From a checkpoint of a small image classifier: activation relu.
Rows from block 9, named by matrix and row number. Rows with one number belong to one channel. Each number is 500 + 50 x the weight over its row's rms, rounded and kept within 0 to 999. All counts start at 0. Numbers have three digits each. After the name is the row's rms in percent of the matrix's.
# convs1: first pointwise conv (model.blocks.9.convs.1.weight, 384x384x1x1), inputs 192-255
# convs3: second pointwise conv (model.blocks.9.convs.3.weight, 384x384x1x1, transposed), outputs 192-255
convs1.24 107:520475469503490470549509488555495471334537480532574512460536483576423480538450545495500544519514478512630495601403567472492397414477424500510445556553477525459449431486513499494595508489548498
convs3.24 099:491460532596472481493547505627462430581578502519528469470456537486467493457501425514549572483544435483523424463493657441511441535437458502437446474509475437474481523566336460529498535536426477
convs1.25 097:531608535538485496455443543555502478533441440533541509532553454503600378471520493534457488484517472470491408510463449471476533425403335504413529594492485511579371483492430510441542515481359544
convs3.25 108:611415597554486510441467517499547514490488515558467485612645493433502439585546497535524522504532484547645541555559474513572550521481451513414520492506508483490546422533478598490434543544511535
convs1.26 108:475455477455521555532464410423464510537506550567489495534497528569452511507473506514427458419498484441529430543590495538548421491572394510525517485505620528496458472459487490556517505523412474
convs3.26 097:583564398566529446518493499467474567448384496510524566477549474372455534514538524534563500590447441425506470449556574501549522475604570456515501498487505518504583472468564450486567515608452512
convs1.27 104:540466516442477575531555531515489468507505502534516536383519595499554577413432550477506543513507574475500515636463575465498503524509531501502569459424494476433450534494500495530633464570575596
convs3.27 102:492614427424493509558531501631471467544501504464470509357393486465520550506426440518443499445439544451437366451457640473479557569474531531583493443494512482427388588520523536573496520541518490
convs1.28 106:464516556387493453488492555517548510531445481478487549500505474553511457479514593544554591518474554464487557588562450502518582521455476483596510556416429480519517465497462453549541500555492519
convs3.28 098:463576524557516570557521571489417599528466487503514601430459494492463407550525500479499491454553497538488405490382469479375486541552493517485509494404500553507517538562572563550465560552420473
convs1.29 087:463378549496445546540491532494436492574564531498471491556403474466423659447500560517559521535516503446422475382468559494491549501400561530493463457556447501497512301501534391480467534543544489
convs3.29 117:550530487671522595486592464519517510547565545494535569534545568503560542471546508545510553541499531504524544512523509498514523533543584576551521558503537474487555464474504559555499565530623589
convs1.30 097:504523494478522536522510521409441395450548416456473551454484521515504592378433518525498496628495534522641584506536511502580463504462491456619520462514526451511599611526502474577451591473558507
convs3.30 107:512486659574491465499547524458508482490475481436480514530442425471512363427565476471553586506567482463510408503389538515477536450478473505541470596514538484567488464614482496536561540481518532
convs1.31 098:516569571451439506531475494454447494486413620590495431498530498443496461432406552461527571484455525409554470537491557520570585499524402525573542541446441512532522598457430626543475558533447642
convs3.31 095:499491510477488580440508534505628525480527531448454538551456538458563528503550482492545545451524472539498393553416481489525510479559407478456562544489582429484509536452557441506430562486520573
convs1.32 097:386478417439496430490536466475557507490425515476564598464481478491446479490527498506459492551460481491420505473416508481503517514475561492578529468488499499528478446426539627488522502509550452
convs3.32 116:417470535519440470541496412482462460529514484483516504458473464462447473444507549445478510389474490485464421419471494522407485531456501531509446401484421518414505502465499490490433485454387434
convs1.33 100:489542556505609472476454518549394435390474510622520603466396438419417506399443510540436501508528521504511525551439528469560441424457444466511479461500523499497380522492486485547627470441460589
convs3.33 101:494485556519479498475586552345477455482523482535523507594514366499487477430447619501537470517450622499485470526502337611487514511510503511458522535452482569503510476447570497525485434458490495
convs1.34 107:466462506456524408447458621542518485501442457475500536431562416474422502534451486493539468511522536471534548618515489583488504482509435512606457516429504429503433435499525441485539610633505491
convs3.34 100:505554551546491575500504442452477454501504511433436561467547442382446453491582520494544519479517511485464423398491491403424446515473545520556484495435515454510509547535552569467430511520505571
convs1.35 099:526538448516458459495407532452495495468543580718557487639432480510462448474490478481589494536491528515493409566568550505502522467489431533587571438573478541450522588455546525493590520517524515
convs3.35 086:544455540545532445508529460540553503547503490462539459545464444475502568511487562554479505516566409594496424526501477565470525551567493522515552433398528537452477515559458492491470502481492491
convs1.36 106:559427457496470514456530496499386474480509505582484448504516450441516434465499502412508556546485487508556521511462518456438537561520526507618578466454460464486539462590438471506550462531507597
convs3.36 091:513390476401548495454513491567513552534558487470482543574471493492522571562486493506423533463528479474461514465523448518522581492533381587437603516475565429472541442461578476438522488506477539
convs1.37 106:499418450557500420515555618456490490395482525508511489497625434462480627583544464538434509599544491474555468526495514484416578464530614435544578582429473492461481464454437573485465579492523571
convs3.37 098:474515496438474498408487565458532537492492561550483466516443450539552449478426459516437502507557623504393533565488458489430489521573515465530503547458460470493557514538415467537467461512527531
convs1.38 099:541489537493377500452528454512476424486501553500598431503497530577447495431532508468451481475433588493397472529587532562538513463452468471391553559560566467478524505491552532481569607515550473
convs3.38 116:453420518511451475503466494482457465511444467577493498514478454405447432514434451423496462495474406475495519446506487417466449427449375488446495471453428521490452486451500441384451424455450529
convs1.39 119:552517528579515421546461479514361593579464531576430519462522367450465479531500478466378535557540494498550435483510388512543559401568523583541544505533498491456472552522456542542545545508431535
convs3.39 092:511471438563513546430452502486536557513504530512471503540496562470449529490585414510559415472464462465486506523418526441551416496510440502469500554513512407523548511456507482487467492395489478
convs1.40 106:458526543532491557480452529559495442396554534540602481475513524448487390483477463554385504467509461523533409495489516553523427493466445496433486630450511486488467526503506543488568515474487456
convs3.40 101:479418512468467447547503480468475462490474471509498469445486585508540407484540487483472424535502520480418455530551319499485479465475404554448474511432491547500502462447509496552488532481489516
convs1.41 110:514524528464542480500482361357492454498539508536446508517403467500420466351510572522470467557451468441525433504562597502614462508514439544552533428523503511568507456520471460603523551412509530
convs3.41 109:487602399455507535527517477526522603485486534445496589404551563501521558415527514511521478466496427454601461559483491490459552512585635476611548517478547547457527534454549544503520534499529538
convs1.42 106:525530462500575435493457493571472524437516523448583466591402592435548465444367491474511523448549452485542449546621457493531506473553425421499507442533479501464456523488487478471560458516576614
convs3.42 115:602571468446543495417578505479519507491506558485509444480462458504530511524403499515563531593610533507439404542448504543625558535507541530592505635508564457512473522582508489490534506591552523
convs1.43 096:459496592552468439487490518461493568382468461493443473576458516387446539527486474499490431476517573500352511453488447534407556433465497468488511531483486459534530471448438402525457479548535449
convs3.43 102:450483430491486397555403452473509484591456414485408457498481503494462493521543425506438474408492516509473516459508501490521467459434526524513433465398440515489461469482440476481493504452467498
convs1.44 101:495393496469437624510389474458462454525459505486574478519460562459474562416444451577540507529494536507441542546521483498558514479407593456615535452496555438502581426498644415350553506520651560
convs3.44 109:476474428568454497561566426471520508582532569468459477465538506520446481486483511499474456467443536499473389480452515441447573566484565565586539518489542484502479492494526618470473564457452447
convs1.45 098:529513466493473436459425498497461523516530583718545489578494440490529427496450471468503509530503536485426447506525532530531497522531448539562520444534469513476482538469465604503567419517374515
convs3.45 086:479508497464468541496475548471457501530510490530443533446518515543498439487514417445506501472434610439486581461489525434523491420428511476481447555541486499528544475453535510520551464504513527
convs1.46 121:509482537556534550447407537511564404538456506518384446471464461513465471393486512523510510471497578572517545504383536500452462560486507519423513479537551470433490514508462438528385457516526541
convs3.46 099:520463533391506433559534507491414471459482504496490514495513455485543392481419560538473556547548574481539507476524486577479517523391494545532472526506488585547449417512527513561464458547474511
convs1.47 105:505643452532479510551446440577411581470520521615414461484438405514498415448434484476388549510491545493570505476565417547493516438554426557480481518554497525460478558473490594524573540521449486
convs3.47 098:533497512441471477616583564461459515512432462478511548439508489453534498430540540530473543516569525494499464459530349529457541481537525413551473467464483602492482535527533480518479530564492560
convs1.48 101:495496488480471458524443429478460457418577485478510519480357530541561461459435533580499471546448477510518568573527554513470479522553462456519474454446525505583459401530608463476552494541546587
convs3.48 106:533378440545526424584487506531493473562493521553543480510533546553616457510537503515499491491421535470485532540475464517448488551495350550445503452503481507536420485352591538532553516471474478
convs1.49 084:495497469491469407428535351537544496504513501489530604454504573533430480406518490493532498452481468497411410525552480506580434463457487523487555413642579485510445451457570553539536500479502457
convs3.49 119:579527500504561506551527507466536493495532565453550524440522592563619547449507560576525558573516535536490490565505513538470554567550601574521552600547590545529532518512500514563539561523531611
convs1.50 090:460499587510544475521501544447502442508479473518453461503479526461503409617538485627462455423498510527383631425444455440485477472527356582513503491531474554553568571437481430529426485492510452
convs3.50 100:405479448458456345471446488484468476482459437499472395426440501464459474469479488409446437433510499505449460502505479521516468394489461469462539436506455500503442500481453490452455473477469413
convs1.51 097:490523451464516502544481382432417486520457481469458510551442460520474454486476529508521473479433448495501495529661498546561479551509525493513442335489515580532477497502574508527546420452539563
convs3.51 101:554607437453468554506549582550477523574418500451490579467511551445476583539471459506447552535617462496555572445530639512633468509435620461503495539483496505547438611561449566486516434582501504
convs1.52 098:465535506438504537529501488503540503481463518487520487446558503479516506370525519496474446577467499447521565419450496560573529536501586561495517449512516502520493505560583486523503526403515629
convs3.52 107:550491509489443474542416499484484544512519491535474468521463601478563442535402468528526527481494549476522531463558439493537498580522504562545438440475525498422506433414511390601478490510419489
convs1.53 097:540444503489503496489522553512428518579515466509496528564473569480505514449549460484572541499483396454484492452431528427519460558477494508439474456551455494471479413495505395527449529493561516
convs3.53 128:426425502433502502463382530474478504422431446489422508531522443463454471536448470367435440409493436501524498459484508478538458470469367411404470369482466456499497495515515482399465445497442419
convs1.54 099:467505491523490443520571484367523375449508423372544480487479541459515595472393493540512522573502520486494604439511480508556500530444544426516467556485506445531563524553485442561406536445585487
convs3.54 116:516472599494523444609535556456527489430505518519499478576455479518513399526605550517528633491556489534498582440574526586538585502474480477436433528560563580528415406548469492489589530603458528
convs1.55 098:504471474467487648516454456590545583584519509530559482490682595580615451491573501566441533494499522509486447509523473501499522540551473530439527570462458535521518434501590500376569490427436592
convs3.55 112:544432633531578467535472553513509464583530512548500506584496485539481445494439553507464523465572536579460553474629467567526541476468423486459539477519498593516504422596417502525459531557530559
convs1.56 096:516459498487434485495478538552513601542434494477518488501597501480494544523523506531562491458524581546528405571544478525438525416489553501505573520424517478454436402583445478442573420527514528
convs3.56 092:494507534538442535586531490453543467496501510562465530534566452488486452555431502506409501515552517538476464533577506451539547441439559485589487532524481503515522474537451569556455453487505529
convs1.57 099:549493452473519493437430598507502478537463552711465538519500502557489520418408517522598474628513552504542531587475536536536493513485493539498537424538470485433492532461520472487559542526591497
convs3.57 091:603527473586553467475568484540579536490531504451569528519526503496562562523466547575483518543541512548503397562456491590543506600574478547532499435396527522447464521539496499592493521472503537
convs1.58 103:541493440525466472448502525533490407489465589568506423474556497512500524473430530544505546458509517468484460583485518448488532524545478571494621515543420448432509486437438468601614489481557544
convs3.58 096:551470470486524491439484531434589531534512474537520546513488569472491433538479506514527486586505497600535508469525359531508473476574524475533516553482556412455466426479489495413481527449519525
convs1.59 100:472583480489411518525449422559461499367479586600530461564422519554530384527452527491460641482512448432467449555487496516502582582525453508429556522541439488442496556485509493558612429523456487
convs3.59 098:484480430577541526573486511544427622527457479497535523510471516586424538490427454491499437436497527490544451521421380471496439502506457440513433422430422478504623504525500527532447479509533538
convs1.60 094:505485469518445496515419388553574503485508544643480472514444556548497521499365521501482510500512513493487536513500538512495479466555443508457509438508525523464455580535490477541682463470476499
convs3.60 086:511498442448469486604530466596451542484510520495535504473474480455490521464579460498544559559529493469543500469512642512536517525428518441530532442500517532492517502552390508505541502548458497
convs1.61 090:484420388449474670539435524507530508452494439486459440545444555476463556496558494519504463557482615465558508436540549534480486475533535583433513500576480500601646467446491358518405498460512415
convs3.61 102:584547496589532481479596498538498511596589586530560480551576557487543510495585518595570577506495513509539485589478496519551531566584476530547522512559566507591529546501506571490608604575543571
convs1.62 110:479423468453467470542484506367476378439508430495560496480517489442384616452438438491547460527517461494536511490552511495519466466443582466624485467464523386526567467512605547508525486575535493
convs3.62 100:447502359523437506589485403485513491554518461520444470450504534484490509466502427502517522438479519498472411549437524474468522483437511547485490510516459489550550549431467473462338484410482472
convs1.63 109:490493445526486437502491544438547440527592593497603537495480486470498549495437471499508437545478407510563564457560512463520444548479508450574409536470535505503465577464637523471494505469499476
convs3.63 101:558417556422542522463523474550537516519520525486494512451543515473505532476548520490527552457548420544579506480536632505487512553468462503404507531575523538540556419602497572457582501563455519
convs1.64 119:529383552564494528480468519588573370466466562581463474507429529541428561468473500527442519404526489586490415475455573545479428486481527511431482477542509422421466422476476493507548482496556533
convs3.64 097:499469446549525525421472600509566459550535539527533479555467542521462515553521389501504409493469434489493481508403586408542470476572485538491523432519492389512516525463472430484510494439454520
convs1.65 099:439444485569547417476482481499582505479557557466506459561481470486460614531564537630484486520503503483439589454442567496461492488503604512534476525460496506562561494551526426486486561447566389
convs3.65 106:470485552517478474564428314482432476531428503500459497402518396520484488409432517484419475399503497508506438479426487525482514506453516514577509488477460531479421513515515447472481493432493447
convs1.66 101:481503462492512498501506554519510492522490458493555519496539469389624550470474423477622555523488483509543538462475514484425622465498596525547554480415592413548473561432492558415592579524519515
convs3.66 097:474447553486460510456586491400472619538487439424495465364527474409454468500478469459460473539528433527504500481504523475574423478504496487557443481481427456537452486499505488513613475411527459
convs1.67 100:549441484501465513485426463577593518440490485521577508471643608524655522501610473483445570468531514438496481542510525490534540526468572420405501460472480493526491400505459475422512448497474612
convs3.67 118:439546347480406531478463462501487493419445497457455451424473544500572508423573473483496454502410439422495484469403519431392453534478537499527457509472506488540501529406575513489570465450494436
convs1.68 100:516546512455538534503495469541508381470542453438513516465453533474498487471430502598466488480486427500472584545511536490452429520414508472506440527502525488567525509508562441475514474516615435
convs3.68 105:480449558472491489518449545626557510475533463513466446448487514483519467525510514482464546415604452538547603457567630547531515494511501466459532505528520542512490437625397472453570515593417528
convs1.69 105:496603438497529538535481315461442447504498535567433484584449555422443491465502525499465468484483452552464437545633652471485470455410432489513447427532576512555471613448494557592557499500538429
convs3.69 114:512640440520453503492527508477450468507405476509536563565473494352490565614490588443488518533511470518514438487522479540624492513532600458465462543511528517504484521492501456465480424635499447
convs1.70 098:458545531375398616513522548516538519509493562502574546540563467525555543526483470512400486460555476517597466506426505515496444574432559513501508600474578525542472519508605596475533514527545461
convs3.70 104:491444416443502350589496491501546513444445467450471406431424569483494456476509565465450422483514442587478487542447476558468477409524422422492471507458444589552469456505384322440549419443471520
convs1.71 108:506454476472567575535456427549478584485481524457462448545455424425550532511538450473498484512459450509539543547532509534570508514560486531419437463526538471505625514536488401516537542490572487
convs3.71 101:479451476525452436482568557545485540541408514510487446368545458455471428451408459482482512478545542499547479455525554512500489513459451493623517457517436470506384493470562555461540480493542479
convs1.72 109:488502499457597414550559482530527541398541482485592595504481434570425473569462463438442504526546512591474505524399481513545583508530480476450495525405495492574425600511504429494563569526520462
convs3.72 096:458503482535487507565518459522525533483541547444510515511470458478473550388490571489538475568478527527447419514387456486542509569472484521460435496541469529504516543560488513501430544515433526
convs1.73 096:485516481589496453534534550496556539514512504400468534522583488580532494546553521497532449452445575511499641469366505460352483456439539564476402454539491529457520534472470545550411527573492493
convs3.73 131:516516521495530472518533530524545499580531543598563475538473550614544479526548550571537553556520552541451534505519491546535522610527509540555501524532530532504493528510516506628499559528554495
convs1.74 105:522464561431562570522446548494562503598521455516467563374494470555497546433467493501566518555522558509580559573480477631527601487484563512497565428378424544419448445528559542420503541502462555
convs3.74 109:470520464509500467499505566462567630505524429560522527490540534490553407516433453530530529512445497556556525467524425462507493558530423544479505520430456491490507426399469496533530488458484536
convs1.75 097:478499531417542529467578527376500543514437463387504497414497501449514483507447470483520515599527452512448524537501476544595485507601489473591543550475421418554463528556533516516434507530492530
convs3.75 104:515626442522502498537534504496389423521451526428476514433469493503483495495447510498519475499473572409451399466437456505504522509417510484601539482477548515457539589485521546527534429521528511
convs1.76 098:462487461456454460461561543522503467514469498559535511561411493503480520511426402477491479544459504424460454542496542445503488466480414521634508376433507457411495503507550404510551529448545448
convs3.76 093:515564514518593330477505520566470507425500515407517435515492475566491569469558530587561461570499573471496473505526439560513514480483463455491516451382531516553484541492429590552532444543512479
convs1.77 110:427553448451497594488508549558568523529498515541547518510577516550607498508499494531483477561495457528570471580493417457499446526517505486518484599391534526570508570548557595446524407457426498
convs3.77 098:583448503487543398518504570457552514529499461481469464643480482472498468566505550526569521429508584486481453499428558592522588478563374413495519510470505501588537513507468413478515452516612432
convs1.78 098:476582519493485457507428471568445471413597585642500488595544436494459413549534523569435508453468510543498457477612502535456501535582409561542534524538488537491566571520513574448557480501489500
convs3.78 087:517556418513541553532452490502481567411483501486479555421509458561466476445499400491482499521478569453485466494458506520560460444482495472519415445518476531524477523476498485502569450453531483
convs1.79 102:472528448419428551480436394482400471459503483525551426497470488484521537434439524508432543524452427426514490547555536459535450582526491403542526519470490418521597482502521430496610447445572593
convs3.79 102:524488429476479532410493505488576553551547521492434564426503552498555507476541442492587504503469460512474514566548465546435551446537472535485551558511494427585522473430574491451445489464507502
convs1.80 097:495423478493501414492534550509413514413537441487495443486688495460554586584609502501449539518466495494503412485534445510516525480451625509543541525386540530473462440545416564495467512501504558
convs3.80 115:509526595532565505548474590511541538472522610624506526473453508536511446512436482543455524504579567533477499527560492527458533502540560435463558483533520548469523484533449476506476553580498516
convs1.81 099:547463474396507519487485460475463480398467429495568556443517496469580513490542511538469577514516563530451550556535415440495527486478573471429512419397541471408438454521439555495469437534480520
convs3.81 097:516523489488498504310506492506489336527486470489473483565457547476482544535548458486497503532431478421502583501486501511634479471392450515544415469507499385462488561437492546471534500473546511
convs1.82 103:561530459519451510500462488573566453503495487577514460435448587510469479444397446541484504424482484524531431538468591546519473517544519456444446517509545453425444470465465475548591425494549526
convs3.82 101:504501512467494493603561486609489501453527506509525494460472498503493497513518543502519520507555536468516451505521624549505519513436497454456523456529502599457477520539348479547518502561506469
convs1.83 102:506460454460470585521528543541522482463386421484520506504566431513470523489529582575478487513454493464527570606514547525534503471517482525621501507467450482511632458530543503466549556504598471
convs3.83 101:463498526533420470576450376505459448530517463451447400442513478520454480531562475481517514492497535505484415503360576502488504522469511587530449479461473516524488558561528532520406543471457451
convs1.84 093:528535574437493456513531580393466455484512610599524577540456428427534451456443494526505473614431500498492555587507553491572430517475389541554413462567534503503511473535489529513568506447487553
convs3.84 105:511439505526514492522448481377498480445523506506469504506508511528460427477508556484459473466467553574450423548495326482465487469537412449535496452529488561462539468448587503479517457448570540
convs1.85 100:524529512452455477473441543504522513431511551579466531415437493534546407493423473536498548467472503453413491526487535526481471496485430462498459458451489512510478571458485508543600402527492504
convs3.85 105:494503580521518487465498473445529468499474513549469523448516400523521458547512622488497477483505615491437616530557379529424503502564484531513534541484445657506521480477530511494486428454490485
convs1.86 103:514421415332505608508520623423491531509521409470472495535487485435439483492428439502523514643476517511575491481437519442510475522548569548487551504518538423505466490553417532441445532464447473
convs3.86 112:511525494549490584451443517530588606494443499543528561582512552462506525398536551484460579462517486590539633502542502495554553476564483507467624555542554500489448488526511543470454547501520504
convs1.87 106:535525473444466453543549586341497525467537634626437582495421435459508472474424453512551485621458442483535497548507539505571486445451459574596508473588535483528479520471527521576596566484427496
convs3.87 106:523436608482456495537502509384467468451492513515499525556479443501465453484449559510457531460537552611466523533572291553482527435543468432520515508551554614430567473532564492541499451534494508
convs1.88 100:418394497413602483531513501542554486413505511534599485441417466480534562488465568540510498491480536511495512510474544490532498532510570456426481400414469559574485499507442475426485559482422530
convs3.88 101:565592667475592479506570480484461484487534504522566512522507468566462566478454443507554511499423524511530502519491520413497485577453627565487503536561506517491488511516466556494516496468523520
convs1.89 102:459480529443530565547420530447600509447455452467569502501511489513436535461458464565444510526501572533502614513356496508509489499468513456594491517456458493589531439538613456436506514550672465
convs3.89 112:494503479561520503574488399442437521542543512416497525475457490509400479450598555538517482579493532453447416474372524472496508549513513548563461492511418517483543562499511587508433519517488483
convs1.90 102:553484461434483522496576523473529452527504520589499570480469632495584545433405510559465541485507535526445564552385575513459577493479526418478576458538510454452447556499437530529564504570592512
convs3.90 094:536482481556512533495531565432537526502511495537544507554556523546468542567520539495553495566528443596461481499461383526512456459581515507456500485498527498443619392429498492414473519437444498
convs1.91 092:409494499439483453506526356491520463470462504442508542537519549510527425477581502520487397464424456470425566457544466494595508545400502532508494502662468496628472543390512515512428465513523419
convs3.91 122:568521498533586494536521500513517507537548541514545529485500544626570515500516523582500560521523519559517492508537506567536527581522548553580539594554537546523580529512522490550547591503543626
convs1.92 104:536466475445473567473428492601512483545543433493557514590545614532617441449461481481447607471482484540495458550511526482536507521500389535500503456450442503548575427450584478403536458433480595
convs3.92 124:434491366435467508504449526506516497493515541478489534370540519490538474454520467468508432518403508461559452496392522476461457475527517471453478568479522485564524500375549453506533472403478492
convs1.93 099:499572546392500494494499538497493525566552536504536552480473480479546507494439538499498438454499491494410477644454415480529482536541493511464531519412537527538485589526562452469500554506507541
convs3.93 106:551432622539508462500439523503504573574501468576556594589496452489434494580495487486535565525562499521519503497553554521550515436564481439459504514492482507528448477581573449551502486562484507
convs1.94 105:551530538544507446563516565450474541574547442512439454467573495508504528568595556512520468580502491494511549465531484566466524490518477514529518489440507502477465444520489484505391459587448577
convs3.94 112:527539546540492532531569548511479468661525635570517513454492519557519424445547566557580515552510550503464430508477455547467584511532560554566523458532476564567527485498418522538542556449506540
convs1.95 095:447486493493528631467477515554480491466435576499534559506475513532431520486546448420371402369509587514552512448402491516458435403445544524384480573585586472572446547543538585541468544507546411
convs3.95 103:425426485457404442471453464459446494435405456498443435514478414440383459463441440414480472440498394520481456414505511477463478431420413462507456498439441480525414484497468436425404420483431444
convs1.96 108:546563473513457529503469597528537473513522419551524410537568501478482439431507487492482553414531495533479554503447412535407590493502485482538608520403405523437450543521501510546523544614551619
convs3.96 105:484439508507541492616484564485528714461449481476506518472546535478537422535441430492526503544567512544505403527470424452440486490535463493469537542467522541473485472483542516525471489527452519
convs1.97 101:603462553444533435493469501540524521584502607584502505501413477517451503501426447509569551550471528495489442566558492553554546505470430598470518439494477468430528492505535418553606558501531529
convs3.97 075:473465590495497505426500521512460447565477511527546436545427477496433485385490537459503526433588529481428514470489534491622565416442497443556467381441533516599385501556492559524522457538474478
convs1.98 101:493443529453566580507486471512454482529574483513568515489647429546522540528558442521472448520514546401575474541581466498472526475493506564505571592476484522481586453492524438456488516405574611
convs3.98 104:513526454481526518473457506568398536469461512473496614519533467396504594509582501501534496498531464449510473522495491520546451542512384504562534435506523436403538615562608489486481448471488536
convs1.99 110:514616586468503483506479482544410549457601512500558596561424403462471556529486468528493473500499440467439477582571430519481501488516493574481444638506575480510522531532544468518580608513507508
convs3.99 105:498553397501552477352481486440474483482520519430479444516485546427555508527520458523513520446445490435530466546484474441479440528525489608529507534477523422440553508474419492478458497537537521
convs1.100 103:542524536416579459560446576393451459483460534491535463458453496514522536398450575491497450514437483483479542534556533540519404531496533504524454422408533576474555504508561506490589512464486532
convs3.100 114:499432480525510469600546456398529436479565512480433458508490510550471428531465570498455510447452553477452433548518334531523515471507420473454456424460463588479574431474526502507486497527488528
convs1.101 097:487510449528424545513440573569519541508497485624426501435413491496545487499476436501608508572549439460482594588456535528584502528478534515464549504506463491559517527449440462499500556490542446
convs3.101 096:472412501413471551545502526507467489517512500547521552435481519476526454365519487527530532505485517429585409411426586530494449522427506454571440522521467448525500505486542485449498530494485481
convs1.102 107:475474361473504466467472576527520509445464461464574541495484552524678530479549460465476492493465435486529552535449488508549461549532536505495465393472462525504584502508571453393500511465579474
convs3.102 102:481475400519479526500448514515522483433486558379504525318426517454527510469423498457484441495454421485474502539493467550455468530460475609518554504520521548551514485428427557508576433430447534
convs1.103 084:577527522467461540479480544560484507500492619695519584553575476502505485502472499513592494526489520463447544546466506455448507453523503539496515510512486468453568481541554422475576477544563548
convs3.103 065:450490432372439564466503483566472522541429533487392474488547471524520406502435472434552538502481542521540467556499505493464512506438530511517492527471451562555490512434505563498542486466482467
convs1.104 100:499488464482427502513394454541517543408509578658459474549435527490559463515455478517525514554543507433499481527447492455538516520488500479459534464533471454469406485494461498507600495516544466
convs3.104 105:484496532562458448360452522495536380523544534541440448512503498524531508525488471533481556491418532442428563508522729492537524507457511560478420526514485443547486501500482502459551475430494501
convs1.105 095:454556543504521482557411425503533480372530547669537522574395458520479472450396481502504524482479500441516511532484545447533478475490439541514444405503476512481471584543499466491566536517532480
convs3.105 091:498501505408498487563456423575469545496507506490531544435425488473510519529516505513521517519526443444550638443560603496601472516392475457458539482497518481504474531484477500492465506522441524
convs1.106 102:602616519457485465560482461563428570530542497596511547447445450505453451595396445500452465572417553531500503557575501567552502499544449550569444467464498515422438560485494546557566475429433491
convs3.106 103:508503472506535490422438561603555518477549522505479436559462541513479554573457439534495488495495471504501469496471723437555510526495495547468586465563540383515571508527409490462435523502507517
convs1.107 103:540514532418537524545524537490573534511506484508398517509423416567464515518412526458528508517482527529481467632464538508475526506445546560517505420424496556567529479530576434527615509555479524
convs3.107 084:516525477605467496525457517516527523483497506489460458502502476583520473560472477514445532561458511496532490522570449479461452570515421525519560512473492514471550526487538496494452467495490499
convs1.108 098:555453457562505592524510483559512558474543571448476409488418471371459464523445404503528518501465477436454516483517475511520543558523477475419448549529530437456648571468557335469568558424559454
convs3.108 090:519579506495528495495467471464497524449514434418504431474409557540527493416507552524484551484439463493503596448546400517526468520517487532508508531519444475511512447457353440486559507504478529
convs1.109 106:539413510525464553471527377493539443455570504461580522458522572499572639402479553492461490443428482533517496548477552528512559516442588423538528500514475463486516437437444526514610465469535453
convs3.109 111:548471422469540491595473526482518512530454565564485546504562526499480534406441506516475459462460500582535526545522500493452485495438479538461512505457472553536505450442456491388496474445449536
convs1.110 096:537504558519521529507460473438529526453538515624495557467368494444584542514435427565474480499543443523443518509370550508587558543519506476467481492465539434497446573530416513489534464591505537
convs3.110 088:469517604492491511464553426506526541457445540477511526523505473466490587455572466422522416558542390485607526436542542509553477524440514496524512465500570356511437542547468536497487499583506474
convs1.111 100:508546569440526515591429542432606533483459574575479595509354530502536438497437482525477477493496467475471506501584537545515433574514472519458408483527476504500484511492560492493602458470445444
convs3.111 104:496481451491525515470460496622500566496460473456518520479477502475479575527504417497505559525555440481542436447492721458520469468471501477484494481516520425531444534529460503491499500540475497
convs1.112 109:596557541417565500518528500413485456487456604531450525493436470449529460453472515565512369551440521482536551542485527545580482475559447505562471447502567548463501543532443522476534500402510567
convs3.112 116:478554563518461482445575499606476580495456498502532511520503511431509575417497436474511551571602524451492470446489634530500497518423560557469558534507535353468436591541423510527496503416478459
convs1.113 100:477530488524467491487565504414411487500528585565474468489554446426485524437532457528475456604469387439520563425468532475570586443457494525541565483504379514525462543478544493577475565437459515
convs3.113 100:545507455574529566515497466450505449539457545553458563446531424505413454408524578539508576560574455460475476514460523459494542481539568450580505515548571529405581471580413506506530497436534423
convs1.114 094:483474441507467482504422470487480445500591539712554475680438526466472458487524502494514554513456511544469454502479582431431519462435429484554529429525506462488523522458576503471566489534598490
convs3.114 080:549512483471487581553478535478463593436551521455489542405515568474558474539539448521494469477489562454487601490557530434542490493448523518496413559551474556584577517453521479521528516503524538
convs1.115 096:433463543556455559456479468547431511461401550517508501520474540514474478511574473548410406442475552482626586511578485481493474510455480496487542557597492455601477556470586547521480449530519391
convs3.115 119:403496494483388497488453449491507479445446428497438441523467450391418455463453452382386461432485435512491456441465508493483478450444406507462473502459447466507442495495476413445411421464485456
convs1.116 095:439586485416443446494436427502552503393511469650586539448471570529506476542476499518423465516480421542456428534567540478545535514540446438491489548419471537480417576421604512502556463479522411
convs3.116 104:496457486444497581364460473532513531491510509505487497418477452457468569443527437542563515488538513419480551560443647519511490500434552456529516515566453421516497494520468536436583499459454519
convs1.117 094:516523413430464513514444556504500508502433527505542481443523529517514475474488481405548460478492452492488480378543482540563495536467573548468418526505501539532507494488578518476551478511456546
convs3.117 107:558554521582551589494626498465416480571539520506476569524509415496414461499478439525481538477496515430502518400509481465559561588525507580473510621479560469575488577491565527481498482553530575
convs1.118 059:563552505502478561489462510512477521523477526595439499515453458514436493478480500492519506487503455449523516538467473523542551512457532537526553462466477439461555461461446410533490592519517550
convs3.118 042:457505590537507512419510430346449530541524627535444539497419555501459519420521429486503417486472505535478465532467403470462505472438544527405556463529549448536494472524446515440417502491524440
convs1.119 099:474602445473416480492463547507557483476464490640476437410412562563557484494448523560446497481482509503545389535481550493539515508487495470425500510471487499477465454399555449571622442487545501
convs3.119 094:483522464473505460473486484436496490536466498498508506515556528467517464551531513422495488478479408549537470435592350514486536482531475504508508501524585496513550464492521495510446474530537489
convs1.120 099:500517465492500494556389534454434394490516448499542515413505485502494500375449519475514521542506514463589522567592524463599420503497536475620491372452494525488590560491551505541561543462554577
convs3.120 108:536396378512526542520429490514534550550535491619536518471537551574494382482452473522470508518430504507496609538605457447482509546538388531471553505480541494491461363382430482483436571483455530
convs1.121 093:508501489434501569465479435533506508466478546546561519495568570534565436518529506589367448433550483518581379500455450504500540545531487462536520626524485485537440584469460569461557545462487474
convs3.121 098:405543496451389360488538448475488519490419481483456395485439472437502493459497457429566382453503444471434495513452516455412506449421547503475494524467484461556458522484534364492567438458467431